A small image deblurring model, trained from scratch.
Model: 32-pixel images, arch convnext, norm layernorm, activation gelu, patch size [1, 1], layers 14, width 320.
Training: soap at rate 0.0014, 7000 steps.
Data: trained on microscope photos of single blood and bone marrow cells, 48542 training examples, 4.6 epochs.
Rows from block 10 of a small image deblurring model, named by matrix and row number. Rows with one number belong to one neuron. Each number is 500 + 40 x the weight over its row's rms, rounded and kept within 0 to 999. All counts start at 0. Numbers have three digits each. After the name is the row's rms in percent of the matrix's.
Before each neuron's rows are labels from the 100 images, of 14976, where the neuron reaches its highest value: "strongest on" is what is common among them; "colour at peak" is the nearest of a few named colours to the mean colour under the peak. Only what is clearly more common there than usual is listed. The data: microscope photos of single blood and bone marrow cells. In brackets: how many of the 100.
# fc1: MLP up (model.blocks.10.mlp.fc1.weight, 960x320), inputs 192-255
# fc2: MLP down (model.blocks.10.mlp.fc2.weight, 320x960, transposed), outputs 192-255

strongest on: smear: peripheral blood (58)
colour at peak: white (45)
fc1.113 090:426501523484529554440465472593475459469528474516467580468560459463553516511472543487518455510490505522490422480518506523502495513530513518537476508473492498459513484466411446446482511540579420
fc2.113 070:541490501495453475484481483477500506438483502000493504500450493521510515507534493484500529567509498479502493533506524479513526493504486561456525448510484483515478470507470509525526488514530538

strongest on: cell type: segmented neutrophil (42)
colour at peak: black (32)
fc1.409 093:517479461531528462453529523523421477471518478485505477507491414448483555525501467496461514424537452545532530495538516506552453493518491494525427492484492450516524505527468516500494469508459523
fc2.409 084:456511456470489481515514530529536485463485488015516507476501524493522511441487473473485523456480494452454514509484526537494515530475534490477528559498486430462557514482492474519546502478541540

strongest on: smear: peripheral blood (69)
colour at peak: pink (79)
fc1.505 084:488531523426500450550493520479532484504524514556504496510436553470491415562504434529622478527493534508459545476555459531477544426525501435486508489562508450507519553432492525602485553455553475
fc2.505 070:500547509496500500458468538557516515539504555000502514526495456456465444495489458495506526543526504512504521526514464518537524483441457457448452460501515529513524555471503524466513470484488500

strongest on: smear: peripheral blood (73); cell type: segmented neutrophil (40)
colour at peak: white (74)
fc1.177 096:518484537531491496456527483494539436515506501529545477507518533545472494535415583490554533526475503476484421526448511536477476540493609413582477533435499532511487456531509488470484503518498508
fc2.177 078:545498510523478502487527529465489498558498488000447491545507517499504518531512514516467513533486473554501492493519504477522470477517459495496521478480500517498492448482476482501506507502526533

strongest on: smear: peripheral blood (88); cell type: segmented neutrophil (82)
colour at peak: purple (68)
fc1.542 105:495454511535483455483513446576469512522462478489454412470490460525475501484461391457526485473445637506467546513550453470540484497513512517475474490414556520565535511465579437511555444452497547
fc2.542 117:531393541495452503493548483523488563420534486229522613476434502501478453431431465477534521485451427499459500502480464549503526451524513472509633467523498504464538523507560469517461477523430519

strongest on: smear: peripheral blood (65); cell type: segmented neutrophil (45)
colour at peak: pink (60)
fc1.395 082:497467516498504482449476498498425425486503493536494496515461496536514487565534411460457455415527482485496451472500500524517531513520528532494531493423427499493549530541412483518560483496462463
fc2.395 074:517503472491498512490505489496488523500514493000496501453456541522455491495526545554463505513524485597502508521508516531517491501464498468473506525473519494563507470578539530507510477498527495

strongest on: smear: peripheral blood (69); cell type: segmented neutrophil (56)
colour at peak: pink (65)
fc1.188 087:456496496534469512495483513494577404465469512487496497494508464523447489493540510521492388451508449431502490495510530539458606529494491494434476546477491516502497488558483470508463592547496483
fc2.188 085:512489475470532526470452536508520491536503500976476496513551487518502471572513491528476484500453542496438484496511474497550551469500473454482513513600514559518488499536499512451463564547509461

strongest on: cell type: segmented neutrophil (70); smear: peripheral blood (67)
colour at peak: pink (49); white (33)
fc1.739 115:495501453485545439462546532447495416513449456483530574597589484531461499506465496510478467464585433473397500441498478503576550504512474437443526528525418659531481453518583497429457463526462443
fc2.739 146:543470478451472494496453460565527428491513500371504393558535477562466547481500478515474461555467529493578484543491517527529448540453438474472517522521459651479511489512571525501494492486505529

strongest on: cell type: segmented neutrophil (41)
colour at peak: pink (65); white (30)
fc1.266 090:482421498520510485477517524429493441401501450472559563474483454466440586496512555512481435436500433472512553483496546486576514519518469539520446430542517547432491479426497567455523556488502525
fc2.266 078:536481484496500538469503477554492426490513475974512438496485518478536527519542460473489535516470570512459489498514459550490493493563486593458497486499509531525441499525531486536507511495492498

strongest on: cell type: segmented neutrophil (42); smear: peripheral blood (40)
colour at peak: blue (71)
fc1.698 099:534546426544536506484504461451538432460519520478494456560540465493505473432473515525491498462478558509569533514515563505487441563503504475404514499534511580517534482494464548531466560424566508
fc2.698 080:501460469542478486589522534491508413502513537069460579520500532477595482514538522533478504519485444450562525543496514542454475512472507502446542506496499600489477467495515528544519511511507485