Weights of a small image deblurring model.
Model: 8.7M parameters, 32-pixel images, arch convnext, norm layernorm, activation gelu, patch size [1, 1], layers 14, width 320.
Data: trained on microscope photos of single blood and bone marrow cells, 4.6 epochs.
Rows from block 10 of a small image deblurring model, named by matrix and row number. Rows with one number belong to one neuron. Each number is 128 + 24 x the weight over its row's rms, rounded and kept within 0 to 255. All counts start at 0. Numbers have three digits each.
After each neuron's rows are labels from the 100 images, of 14976, where the neuron reaches its highest value: "place" is the part of the image that holds the peak. Only what is clearly more common there than usual is listed. The data: microscope photos of single blood and bone marrow cells. In brackets: how many of the 100, against the usual share in percent.
# fc1: MLP up (model.blocks.10.mlp.fc1.weight, 960x320), inputs 256-319
# fc2: MLP down (model.blocks.10.mlp.fc2.weight, 320x960, transposed), outputs 256-319

fc1.136:131146169143172127139126168145099142110137161138141129105137103135127111108130108146147083089122164102128119138105145161110135095125118141127117140132125107132113151194107163132096128123120126
fc2.136:136155165124129155157141111119111108159140127138133107138128145115129139130116106153122132093147120122119133139126176135113131149140112139132106125120119122135147138091115121152150128118120112
place: top right (44 vs 11.8)

fc1.645:119103103144103087091122100136120102121178103152150114169144156092092164153115145105109144139169161144142119104141121154065093164092139119088098095107124102144142109064114142105174127142154142
fc2.645:116157129129099104116140127146112126120128088105121089112137128163135085106124138155113164091119129116140088112143141154099159105121105143093159141131113106148115135138126111104158144120110123
place: bottom centre (40 vs 10.7); bottom right (35 vs 11.8)

fc1.334:136176098111151157140192130128135157144185128136154110150159171130140128107093058143131159137121121128131061148114147101133121121142146107110116117118138113124134109093114127134168102184137112
fc2.334:131140120094128131136120104105145128133121159120127160120085113114096106143095140123106131141113139113112129134140142098163142156109135102104089126128109104067146152123119148151145199141098150
place: bottom centre (40 vs 10.7)

fc1.16:160165131123096137166119074137113156143057148124167108133126119124170148121101106168106096143127153165132152137138149158126103111118155127121148125135157092146114123140157111151101151134137116
fc2.16:123142141118141125142120123139146116118110126136127133124140120114111126137134133132130147141104104144126104122120142147090135121127144127150138112127140122118132115138137116122105089108097125
place: top centre (43 vs 10.7); top left (36 vs 11.8)

fc1.46:131099116144151104115108114116109173123121132115110141115150107165122122112094117107140118123157134148111139148120158156114155150135124129102177158132166138129152160091118124105144123124112132
fc2.46:146125128135109132144157117105122119136137122144136138117106110113142134114115118141146130125118126144111116137132144134132124109136153109097140110151119137122142105146147135130156129126118122
place: top right (37 vs 11.8); bottom right (29 vs 11.8)

fc1.564:137123138110141143137113154133124169129100106137105127164151124107077140112066158124159132114151117152151160137122107119135126121101110130118139103134134145133141165141123152133099130119107150
fc2.564:132134148118142144112138136148137151144135124128128155125150159123156147118134135108147116140117118163147127124165138114114112119132089143100135138129110101114121140114130135135124115129124097
place: top right (38 vs 11.8)

fc1.363:102103131134117137123114129103109167133166148120142134149166109107138130118095113117071123097140147090098116106136118167090149120127132161086098125122133096144103165093106124136095078132157159
fc2.363:130082127108097096104139122118112130128136137081109135115130121144153153147089112103136123118123131112061099124181160112093137099106119065093109111122140100116150125099093134108127159152098114
place: top centre (27 vs 10.7)

fc1.77:145113101112143105118142164105126127127118137146150065158135085110127139119113115112110202128130113159122108125149126118154122116116120101148144096140097101107131125120155155130148136131114135
fc2.77:127130126094114138118123110105140127134124156107118139118113128121110121139110121142131125127106148115120124115098128172157153142138090114125130119141128166152132115130150147090121133117143173
place: bottom left (32 vs 11.8)

fc1.230:138161078125127084132125142134119132107097125110143118142128120159190134114148142117137133090156125187166127127130154179174133154125174121140139146146152141098149111127138125147103144132085113
fc2.230:125132109135125118113134120157136133117112131143132123154118111109103136120111090129112136126116124169145150122146131142159125121132129112134123129116130146135121124115138126134123105116127152
place: middle right (38 vs 10.7)

fc1.182:114131135152111136115134146086138094164130120122111136176139138096130180135122174141101146127110121134149112130118150107122096086152130157117160137121102132130128114108137153174156159108117141
fc2.182:136125124104115138105119134119108119134085113110113167142131143132114125131135097140104123134117128145124111105123133144138132145134132117143126106104128117145144127108144154145145103128121103
place: top left (58 vs 11.8)

fc1.58:153138110113131185156184157115103106135090108133123144140126132115125129160113151093152100142144117134143156094119106120117091080131118116137101127158085132090147127166153121088125102125119100
fc2.58:129097135128111122113137108118098113150119133148134166118122131102117138142114131115135081174087142147134142134122128116097157142111126171144119152117106116104118132114103116141098142144146152
place: bottom left (52 vs 11.8)

fc1.36:113126115122150174098120137136106132108133147142126118124082119128143108109104105100137154118110142156115155121114102120120114123089142145069176086099161118146153128132120132121100122078143110
fc2.36:148135130125138131141122156122104134118118131135126137144115108114134128135133133125114120128118123135126117141102122133126120139161139128138142141131124153088118101129121130132112106113120163
place: bottom right (29 vs 11.8)

fc1.69:114136174153119122090118160151121141149156107097137157129127128138098134150103142119155112189096121117144116118159083083153142102135131088148086145140146145152136140144114157135083147178121100
fc2.69:111136153123136130136147133138115096128122113121129132130131145137131123126143133128127122118133145110119120100126122122098136109128114138174114132147134142141137124120148115112121125131128152
place: top right (30 vs 11.8)

fc1.499:120121124137127139089146137147103128103156122154141127142151127150176138129113155162179114100131166123128181126144165152145138129132115132064128169145125088115132109131128127110110155115118175
fc2.499:120135134120119106138142126124141163169126138141147121126120137107122115109138103120147115116132112166130116126119111146136103131121080098133078126117142119158126154118130113164139077113142127
place: bottom centre (36 vs 10.7)

fc1.266:149087165146117108114135168124149100087142101126163108120096131080114111135123128146138092154118133167148149126153124137110160151144112150145147146119142144105079102076136124118094157112156175
fc2.266:121122128127155124146093118124105129138116114130166125120117118130149118139141119132137161159137121122139149150104149154121084095132153119140096123145130152110132130119123136124124093132131123
place: bottom left (29 vs 11.8); middle left (28 vs 10.7)

fc1.265:167100115112126100130118136161114123109133158100057103109145131134175138100146167139141138101089139174136103110119145118142143151126142116104125151130126159120185146145103135108089118137089143
fc2.265:135124135131145127102135138148134136124116133111143108136125151102092148094128108114125111112128109180113147133133144148130131115139156139124148121113139153142147105119127134118116107100108122
place: top right (65 vs 11.8)

fc1.37:109162135146088112139110145117150167130150120125126104103150126125167126088092116145105097132121152164101173148143115172138110140128133147142115098110147117152170109135133160166142155120150141
fc2.37:124105140131158205133145109134144131121128143112093135146161152124096124142086124130126163155151110133134102136106138135150157144129167127090075186145130129120133139170150160128140138141127065
place: top centre (28 vs 10.7)

fc1.585:123152145116125130099133130125126141130116127129145130125078095149101129142128119084147110169151148122101101090095116097137126096122132118154103073130113110178123146088134098120103125136123142
fc2.585:135163144179147112114132145135121114143136131122139110114105134105136131123151119104137127134125105146127084102124140131118145109117126150133141133130141128109139117138138120125104126134121111
place: top right (62 vs 11.8)

fc1.328:119145098093131083086115140140126146147129131090146107118109116108067143140114113105136141125093109102157098164151104073150144136153150107166148113124157118132157126078146182132142147129153136
fc2.328:125151132142123122131129120120152136135104118099113109121122141118130147147149138154119125109159124132149106139119112122116115126124111122113115126145110138131124133150146128151150151113090136
place: top left (33 vs 11.8)

fc1.402:126140142147130148066176136138082129127172133109109109175093119146151112137086127114123120125162152121110120134131147077174136087130126130087140117166145123114176112124136122115103118159092093
fc2.402:141157140123125110133128140133121147153108133133123108125118136106133105137147133104131114104148127165142155121127106140119110148131122126130153120134126130113105125138128109148119132135114126
place: bottom right (53 vs 11.8); bottom centre (35 vs 10.7)

fc1.676:131148106179076111110185142131114122135118170125164137136105187149132141127106152144135097160128155098128110143140085142178120135161163147140134112165080144133142126130139119114168115128093129
fc2.676:153140130147133111135110136106133125095126121112175117126137151086132133099131160143117127137153084116111114128123142156164135130117162125103105126116153126115130126136127127129101131134131136
place: bottom left (35 vs 11.8)

fc1.176:119099141153110070151081098170140154092107131147112152130131124112145152126140101121127113129120154191150120153132158148065129171105136163135080156072100123104082151135121114161095146117121119
fc2.176:138137139116145136122122104125131111121106121138106143152122120113141124116138133128137127133128128168098138104140150135092149141105139119135122104145142149115142117118143137113130089125138107
place: middle right (52 vs 10.7); bottom right (32 vs 11.8)

fc1.509:200128120121148113117109126139153158069155137115139125140157112144127106122121141181091126161098130151124110119118171092126147102126141130130119140136133114144121131160117116173098111114103105
fc2.509:116137140121115113133147117148140111106124117122141138119127121120100152094151128169094142139123125107108155095138144137135120132126140133139115133143122145129130137131127146130165110115123124
place: centre (36 vs 9.8)

fc1.489:104125121114109149158147140140125171129160095161160080176115113137126103152097118092148172120154110169182102129140147075139123101157133124129133118126157154103112097101128120141151150132119142
fc2.489:114155100117135156103120141148136123123140146165135123104110108142100118149104142106162131112104135113121147142089141131122119129115131157149120139090103119092134137102132120121139132112153142
place: middle right (33 vs 10.7)

fc1.341:101140101136141193169147106106133141177099180103141130143120145152109140113123104135123177156102101143120105161105111105114135132129099127102119106135162142146108106120100111185119134104113089
fc2.341:160126095161127131119129111114102122159104144111111145128113150135142149167107151141164119138140133116097147147131155083120137120156143115137116163154152114123106149152107110103078150156115189
place: middle right (30 vs 10.7)

fc1.641:143125146137117095151134132119099103141143123141149100127146141114113140157102086109142127128146124120151066117132123147116117201128127104205090139143141114108102098082144158156161106141130138
fc2.641:099151128107096130114122143105153108128125145073137141106136112116153114110142138162133133093156153108121142128087121150104127116114110140184149106154118123125121135070162135131134151132130123
place: bottom left (39 vs 11.8)

fc1.282:139167126130162151141115140114113113126175137112108155125133145137134113115108115149130138094158153101158123160163162143101131163132124137139118196131167133073131110139121113101111121115145151
fc2.282:140131125138141120118124136142115158114140132158131127134115114108121109159116114133137096139155161132123134135111110117103138127119113110116153109133144142126125107106138103154094104120131083
place: middle right (40 vs 10.7); top right (37 vs 11.8)

fc1.421:142146121116105168122163151105090106116067137110144155166115098114147151152142187137107118128081142104136147082123138093139095125126132093148152134133117129101135103129109098076086150125080187
fc2.421:123127138152161115113115122099118116144119133150117136166161100132095146141113133106138122115136128114143146151122133134123140085127132209127147106145150119119136125141113135160066120110161146
place: top centre (42 vs 10.7); top right (31 vs 11.8)

fc1.469:101172106120086122141128178110096130110135117116114142139163111130149124109149187171174123132113104145156098138149181159159110126111146146089136133109176139123115118167131109130102175124129155
fc2.469:142151132130169098112130122134126096116119111139141148150141102115130145109137123128134116145109148127120155126112152122128116119143149171126147167136127126105131155160128105105119098131119131
place: middle right (49 vs 10.7); bottom right (43 vs 11.8)

fc1.419:143167138122135137088108129119140129138125140101119159123150129140130109150127106132159102118142128076160144123124164125106105129120119125110140111147125157114117098163113118109119110126140081
fc2.419:132142134132148149125106149136112106135142108141145136127122110146119140160107101103103104126126124120135136134112112132126140151115106121131132157089132127110142121128115123151116141134099144
place: top right (61 vs 11.8)

fc1.248:158131103119118125123110143142147121137197165111126135123142171139173102116174122086145152140126098131160116059153142112086098118120162153110110144139141141112111145134149120136183152151118120
fc2.248:119153120110166119134141131112136133133085131130137145119108116121121124122119144141116111134142122124126161141106137097112118133125100140148111144129143153119134106143132135112132131113133123
place: top left (63 vs 11.8)

fc1.252:142168164120133102118179151160141170136170136145153101091115154139147122120142065125148101156111119089079131157127090071131122191097132116105132118124136122143159129116124135169132128110133120
fc2.252:168164171119120140138104146131139117159112136138123123150124111105108167156141128137113150130129113134115133152108128133128165134146179106115075130132113102148144124130148172144132139149151119
place: bottom left (66 vs 11.8)

fc1.594:146159124084113122124154134136130149087109118143112137131126099152144115130138175145113086126138128115154133089120122097118117090136124153139136105106116168115133090149157109100130131129103123
fc2.594:110150120112130119120138133134097118091127147140132107102089126112106136131120136108103139151125134106151136120139149116094102131111140157144132089128169126127120132111115092105123142139160124
place: bottom left (68 vs 11.8)

fc1.117:126137162158134175110094188147113131141151134106129172122124186120106121117096130119134126136156112154131147134154119104131153164103090123145114107146152133128126122116136136070105122160113164
fc2.117:141118136135114136127147123128134125099106138115148146158153147127135139131125134147126109130168127145134091136157160131132142120124135121138100109119118121120131145118121132137124136116138138
place: middle right (48 vs 10.7)

fc1.304:092125089073141114119086140144103133069123160116118126177124105157114129099127180142130127145092117155131098152115118088138112124154133123088145104073120143096172155117104114114155113118088141
fc2.304:129126108115101119129150103122108116095092129121119116112111137131111111160115158126112129120132113122106157145103129108104133118110162121108139125140153134114157121168109109120115131101115137
place: top centre (28 vs 10.7)

fc1.695:129123114140144089132154103150105135167129087115150086143110128088112099127107132145153124166102112129119147098117110173129102137128113145135162131108136102121114097080091112136119163138105151
fc2.695:147113139115124124112120145129120119119103141128116132132110146150116137105120137150126125123135102153123136131139112135125132121130121149125112138134121136113140117157135145118131126141138139
place: bottom centre (41 vs 10.7)

fc1.683:149137122124151128171127115103170125127137120123135125114153105124125085116161100160120142120131056073145111146095109118144138082126128078169151130105123138148107094152124131135136125144114102
fc2.683:131135077105101124124091138109118137107124110145111170127117121153122090155137139142091108129093150094130189135166114113151129160117148131180132085148136137119129118161123137127130157131087147
place: middle left (41 vs 10.7); top left (29 vs 11.8)

fc1.652:121180123124132137156141121142141159198144126131169090168152118104110119102121138130140150172120179118123175096141105111083087108124143104138107103117129140117135142136104119146172148104128106
fc2.652:109145141137136103123135103134118165132135131126128130109124107130134102112145129124132143124136145126140143113116156127142118120132118136132131109140108137130147110114126112138124144108106115
place: middle left (38 vs 10.7); bottom left (33 vs 11.8)

fc1.99:111128145108087104094119126115169145160133097118119117191116110087118099120113147156144126183154128130119122086104125146125114117102139104128138121115114137142135133105122160121140097115128096
fc2.99:129136148152146120141183124129135129131126136124129136147117108137117115111125103161112163130103123129137158124143135118113144101100122103104126124109134153108125115121130150135159112114111149
place: bottom left (42 vs 11.8)

fc1.447:139110142141109085136146128131135084103123150134099153151096099090089107150137130122139114146143158129113139140110129149178120128148136142165130140123141128073125101100161149081116131082110104
fc2.447:092126131112125126129128137127142123110132144128129141149138117135109173134121115152149141124113113135139174124141129130171138133149113140125115126139118129151130150105142146160126116130142169
place: middle right (41 vs 10.7)

fc1.286:133168106121144119103131134130095139100126106075148095130120141147104120137118107133199157138180118108141151104126141130105142100137124090093125147128116137125126128189103153133134111101162071
fc2.286:160115151135136123149132110137128111153130111139109146126123119137161136084132132133130140137159095130136143153125130097130122127119132146127122141118135150109139100104130108118099132102089136
place: top left (54 vs 11.8)

fc1.441:138150124127125120123103149121144129125131127112108087105165159137165142113178103146117116149116152115173116123177136110120092164130149129144107066118117161133118116112117158128129163119101206
fc2.441:119136101133178167150119148125116154114135139116122106142166155100092119103126109127116117135165109103160116133106122138144109108126169106122087152146151117137129095118185143155084148128134069
place: top left (45 vs 11.8)

fc1.587:153123143146151110133121101172148119132137136132120092128126110122087124111112115191142186110139098149144085151112131114170188090122109095144126138130099137109141126123120115157125159153113128
fc2.587:137158104135121113131118158151174124149102129104130154120081115152141119098132141151114103115132154122140191129167119097176044147130100164140160123155131131182138125112112115147102131102096157
place: top right (31 vs 11.8)

fc1.617:139146168108144141132111099155114187132079129100182077181119087096152126135113090159065128136078114126096157160188102165121105139123114138134127128078159132120125150148140118161114110158114123
fc2.617:121119142116127143132109132121155152124124160123145120116091120131139139142118135123106130130127121124132116118139123135127116119134116157134143131108140111113133147138153139126127154122117127
place: top centre (27 vs 10.7)

fc1.460:083137099127092154122131092100134147086141147157125134079145110145153145156130141137156148134151091120184120117121160157124116182173121127139162167133178145094124080120094105135118159109101108
fc2.460:143130095156138114130148128137120131147131116146100154135118091121105141149109149132152105136118152119125113145146120115135151139125125117112136165136147121131133131140113090156129123139132193
place: top right (48 vs 11.8)

fc1.163:132124145162168141137148129108107132124146096124145109141154202133154096157137121156151084137118100090119138143159130134142115122129124156109139110132077160180154112126148145148117121151148159
fc2.163:134125159109097159142095130125112140117126142142124087138148152165118162107121132135145128153158147115125126127132149123134124143127140099123091144122134109118127145118147122128125144125113077
place: top left (36 vs 11.8); bottom left (28 vs 11.8)

fc1.275:091105155112114128110114121137116138158128123137127148185155126143133144133121106092141164160112125126101136093143099120091098163082125095136088120142138138122142198078097182112146138115112108
fc2.275:122104101126130149161112140107111138091166143148105115153136092131119150110125116182101128116146128114121124122116122155112104149148112129129117129099120112124150113161127127137137154143140130
place: bottom left (53 vs 11.8); top left (38 vs 11.8)

fc1.206:154180125107174166139111149131115118095137139169114137160140153117128103120105119160141100084189121137167131096126153125109088152130140102110112137145077115136107101156124155130109127146129121
fc2.206:123099144130108136126091125154111100131129129125133141113138119133122161137133141146132104116094131149109099131131095117141166142132137101138104125100145137111133140112121122105124116139141131
place: top left (59 vs 11.8); bottom left (31 vs 11.8)

fc1.3:124140133132125132106104119158139118144085122101137098142166074131085161100068114155117160104122125091095143142119109111079121141131114127125127138094130073130107182107095142118143106131162110
fc2.3:108130140113110135141126148140158124127112153110154124136123098136155129116088123140115125099154144103121096105137139109147121127138114137142155113133093148126130114110129138116143131119108132
place: top centre (43 vs 10.7); top left (31 vs 11.8)

fc1.714:140120110115154133126150133122111118154122116123129173120140141134083130133132106143138150192124117085091098139114119114139142132125161095171155145147140152111174144143126137160145113144143060
fc2.714:127168117128106114133102118128151121181121146093098197136135129144167115109117141156090132141160162100126110136142115109167133145138122132110142156125118103154141148121075145124119153130105138
place: bottom left (29 vs 11.8)

fc1.586:130147104137134128139148127133107109152093118097126127136133099119152116110148149160182132185155102088106131111175101107194099139132090135132112106168084143121119130131116126107099130143111104
fc2.586:153139128149141124136144137141139145159134120107122126148112121119149143119115122131131128165157088156130118109135119134149125089143118127134081153112150137064160128139130127113131122100125128
place: bottom right (38 vs 11.8)

fc1.553:105148101124136124132147107078126153137104133119115104152124114136153126133099124132164144100128134137099100128083149173146130110159119133137130140155138169107130104157113111137148113117129055
fc2.553:131126099162153104109120128108129127118148097132134110133134115119106159145132122137131120103115124154111166101129114118150124101121125121134120153111107139102155135099131141139108126141123166
place: bottom centre (33 vs 10.7)

fc1.253:126142117137150123143136121151110143117090102105127102103128100135142144138077128143132119119105150089107115140134123109204131072114124125171117120142111103191153111099122120108092138149146083
fc2.253:116138125126100101118140154146137105104124139083110113161119142112126136142128149129123117144133136124146115113139093116133139124117117118168131137127138134137114143134125109122129147144114119
place: top right (56 vs 11.8); top left (35 vs 11.8)

fc1.491:142144127126102101109147132136107129119096106126140098129116203149117117116109154146135107172131128143106141131152109143178159136144144133120111064112134153153143145139121129105137179102139152
fc2.491:151163118132186156149134142102107127160111120125121123140165142119108160112125120126103166134153126124139110156124138146164058113158152124107097149117105111121127107145159167115120115138134117
place: top left (33 vs 11.8)

fc1.149:115128100175094127117177118097134161127108096139109115106109157146156111102115131084127088125093136153134159103121115130134130176147147146190092112146106132136138094117176142102125097127139130
fc2.149:123101142132154144166125137102098094152121136106120117153127128120113158146107136125137141146139137124092116142138150125135140117134159118121091157156124127153131142132148147126133136135138119
place: bottom centre (33 vs 10.7)

fc1.612:139132093148122112128147149162121114134120104077094152086146153126113119142138142114140157120099138096133125163159085086125140123133079145130111152133120109146139140115099123112112139119161100
fc2.612:146133125135148117138134124144125136118107130126100126158132129131147102120125143115127103134131110112112110136144152104086135143124122135128121118123103132122128112144132144127141123103117126
place: top centre (38 vs 10.7); top right (38 vs 11.8)

fc1.135:142091139180120129167080141141120128143129096157109140136138142104111113146142113151126146170126155134111152117137112104083134147132136148146132123121166122126128141138141150180122190107125131
fc2.135:104104117149137143128129129147124130146122104138100148125116139145116128119134128151135140124166088094155116131124138123101112114132144136145130152143120149178131109131086153121122090126124172
place: bottom left (37 vs 11.8); bottom right (31 vs 11.8)

fc1.478:133164119114134131141105101144132138132144112133120118139115158148129131111119125151192118162161123167103075090138119103152125110148166123117136139154067149160123152117127095117131155106152130
fc2.478:127124166163131122146142155134160104111174165093148135122127151115129145117174155129121120123140114158126127138108156105111137136148145137093134098133098110111124123129122151093109099114110134
place: bottom left (33 vs 11.8); bottom centre (32 vs 10.7)

fc1.165:111158137158163154152140174171087104151092128130094125145153102149097152117144121176154148142167102093134115124138140082089145124138118063109151129124127153122140152109096111134128117178170105
fc2.165:136119141148154120089126116136123119159147142130107144147130127126135114114133085120127132139143142120107093133132140134103117124104132149115136158116126126124136148147125133147167150123137100
place: top right (64 vs 11.8)

fc1.8:128166166134134111124121097131125142101129138137139132196140128115151174108158153150098129137113154139179178166138147147109137143156155160085134182104155121131134134135141103105134140120123143
fc2.8:123132137143097126124120121094116153142117152162124135125093133123132122119125154135158130118144157100116107125133121116146134142131111094142147112130116102168143139131145140126149128113130127
place: top centre (41 vs 10.7); top right (32 vs 11.8)

fc1.333:114117084123123117127148118105135117148101135138126131149121156157116150110113176154141156127171137119148152142140150102142112039158114136117171122124094122111146104148136082109122149123127143
fc2.333:149111116105148124101133170092146129126136117143162109104166130162147148146094127123125132131095126119139154135129133127159134121141122144120135132142136137144127122160086112119109101121122146
place: middle left (31 vs 10.7); bottom left (28 vs 11.8)

fc1.400:140133116115099085110157136137094177141149123120112121141127150148138175131125113157149114133087148125104190126111109144177139123119114155052128131154129143154151105132149138175119133111106131
fc2.400:140100139129171147113108123139125138129139119140114090109105126093147138130130124116128127149117104159136148133149130119130109135115118097122072144110092114138118118156155100123127116111143109
place: bottom left (34 vs 11.8); bottom centre (27 vs 10.7)

fc1.496:125167131127169151141113132113164159113093106121097146185139137169143096109156147158136151137130122148161184151106153128142132142131104138096128146093127127151129161184117117107139129156122111
fc2.496:118134107149099094136131120148130128156113119149117162134120123137086143134134114135135108126132159167122104139168122093108136127124115146153167149124111127115122111111098128164156127122094144
place: top right (46 vs 11.8); middle right (27 vs 10.7)

fc1.444:135081151156125122136144164114093131156113153109136129155093183114147113171091112153155127059165118178149095149153131147098120136133134122195148146164089159120131131150119182171149095095063136
fc2.444:140124136140128133127099147134118149134133131139126120134135140127125121143150118155128122120126124150158139122106129145105139133145128121139109123110123129115128131119150145121145126128121110
place: bottom centre (48 vs 10.7); bottom left (30 vs 11.8)

fc1.90:105128172157077143142161109149154133102156131111137140109102147140159170110109131140141121140108144164160163153118125136119125116086180080144091099101123155132159130143133160136089111126106139
fc2.90:118133125124131136139137116116121114122120152148128118138131149106093147109136113142140146147119109120107119118103118139171132143148132119123103103142122110139141124140140157148144101121123154
place: middle right (42 vs 10.7)

fc1.653:108147104122132073092122129149113147131135144123129131190155139158114121138119169152142126131108092182097105153099117146146124077144127126102143096124125119139109171114108093137153135162151136
fc2.653:135144140163121123124125154132104139127133107113136123147145147134149126154125128129146124102129143157098142137119130116131099138133104147099151147118096126106145111131074118112110124131109152
place: top centre (34 vs 10.7)

fc1.63:148071142134128081119133166135143161128129143074142101184084092092120109113152126137084146129102129105148150145157143096118137145096140144140139106114103171130196144111117147116114094136150111
fc2.63:121140135125155116138137102149128110127135146132115124141126129154142144154135140156140104126137135137124098132129129117120149127129143100149148092143110144123129133124119118115149125116121121
place: top centre (51 vs 10.7); top right (28 vs 11.8)

fc1.675:151146160149145131137136128158125118135134081116100133092158114125107125157138103133171148138137085088121088145122132077123164124125142123113127110158116136096106169125117100185138079139151150
fc2.675:143104138141145096132086132114132116111134153122104199108112112138150130095153129144107084112146155059153143131145130119180096172131120146120165111142083123151121119112166146135107175141102097
place: top right (32 vs 11.8)

fc1.698:120135111137089134133139115134120117128150144101126131119121108146121157156097140147159139117104100143139098122109154178142104140137112138106167167136150117109131100129128083139066152152120132
fc2.698:092123091143188137127132147132103115116165137155137127136140105130132140125102140119112113139138142136118140125103131142115099108133124129152119133119114136103144138121145127100137107120132126
place: top right (59 vs 11.8)

fc1.703:130177169162162122170099134120161113100084142115105121144102106101080137169139134145125114158124160073122140176148154124116121108120112146117117118109147132109094169129115134157110171131151068
fc2.703:103153114154139127134119143126126128106120111132127115149101123134117081118152123144138110107124121118140137142128138166130114159102135124129102120117124120125126154098135119143128152117145136
place: centre (27 vs 9.8)

fc1.297:103116153075149113137116140151125154128131123088131107162109125134117096111155180133111123154116127104116114115176090158110104117136107112161148129105115121110139109144154109131116104136083073
fc2.297:117124116134106130112098113125146111126136114135119132152132128114135119125120104113127135132126163145132118137125143106135090132123125137134132156127150136134151131138097115125164127137107113
place: top left (91 vs 11.8)

fc1.378:098139108196092151149139160110121133088095130124178144081128131096108128121152100132118112115102136127120193104116132135110111147134074127142096169125161103153094118124117130114092138118123128
fc2.378:146123146121128146133144120130130137154108107112146102128146123126147135142154101147128144134156093143068136128130118129129138147128122099132115142116115139118133143121101133128141153137150135
place: top centre (40 vs 10.7); top right (39 vs 11.8)

fc1.599:138125101136154117118121138096143109125119114140088162087131135120137121128175097131163127123121119120149132146140174096109120158138126164104187143148183160146110085132145175154132134141136170
fc2.599:129105117141120126129129104121115143113130130174137124101132118159107146121128107130096111149151129116156136140125119105110149156132125103134093138122166124121119156151150125147125121149120119
place: top left (45 vs 11.8)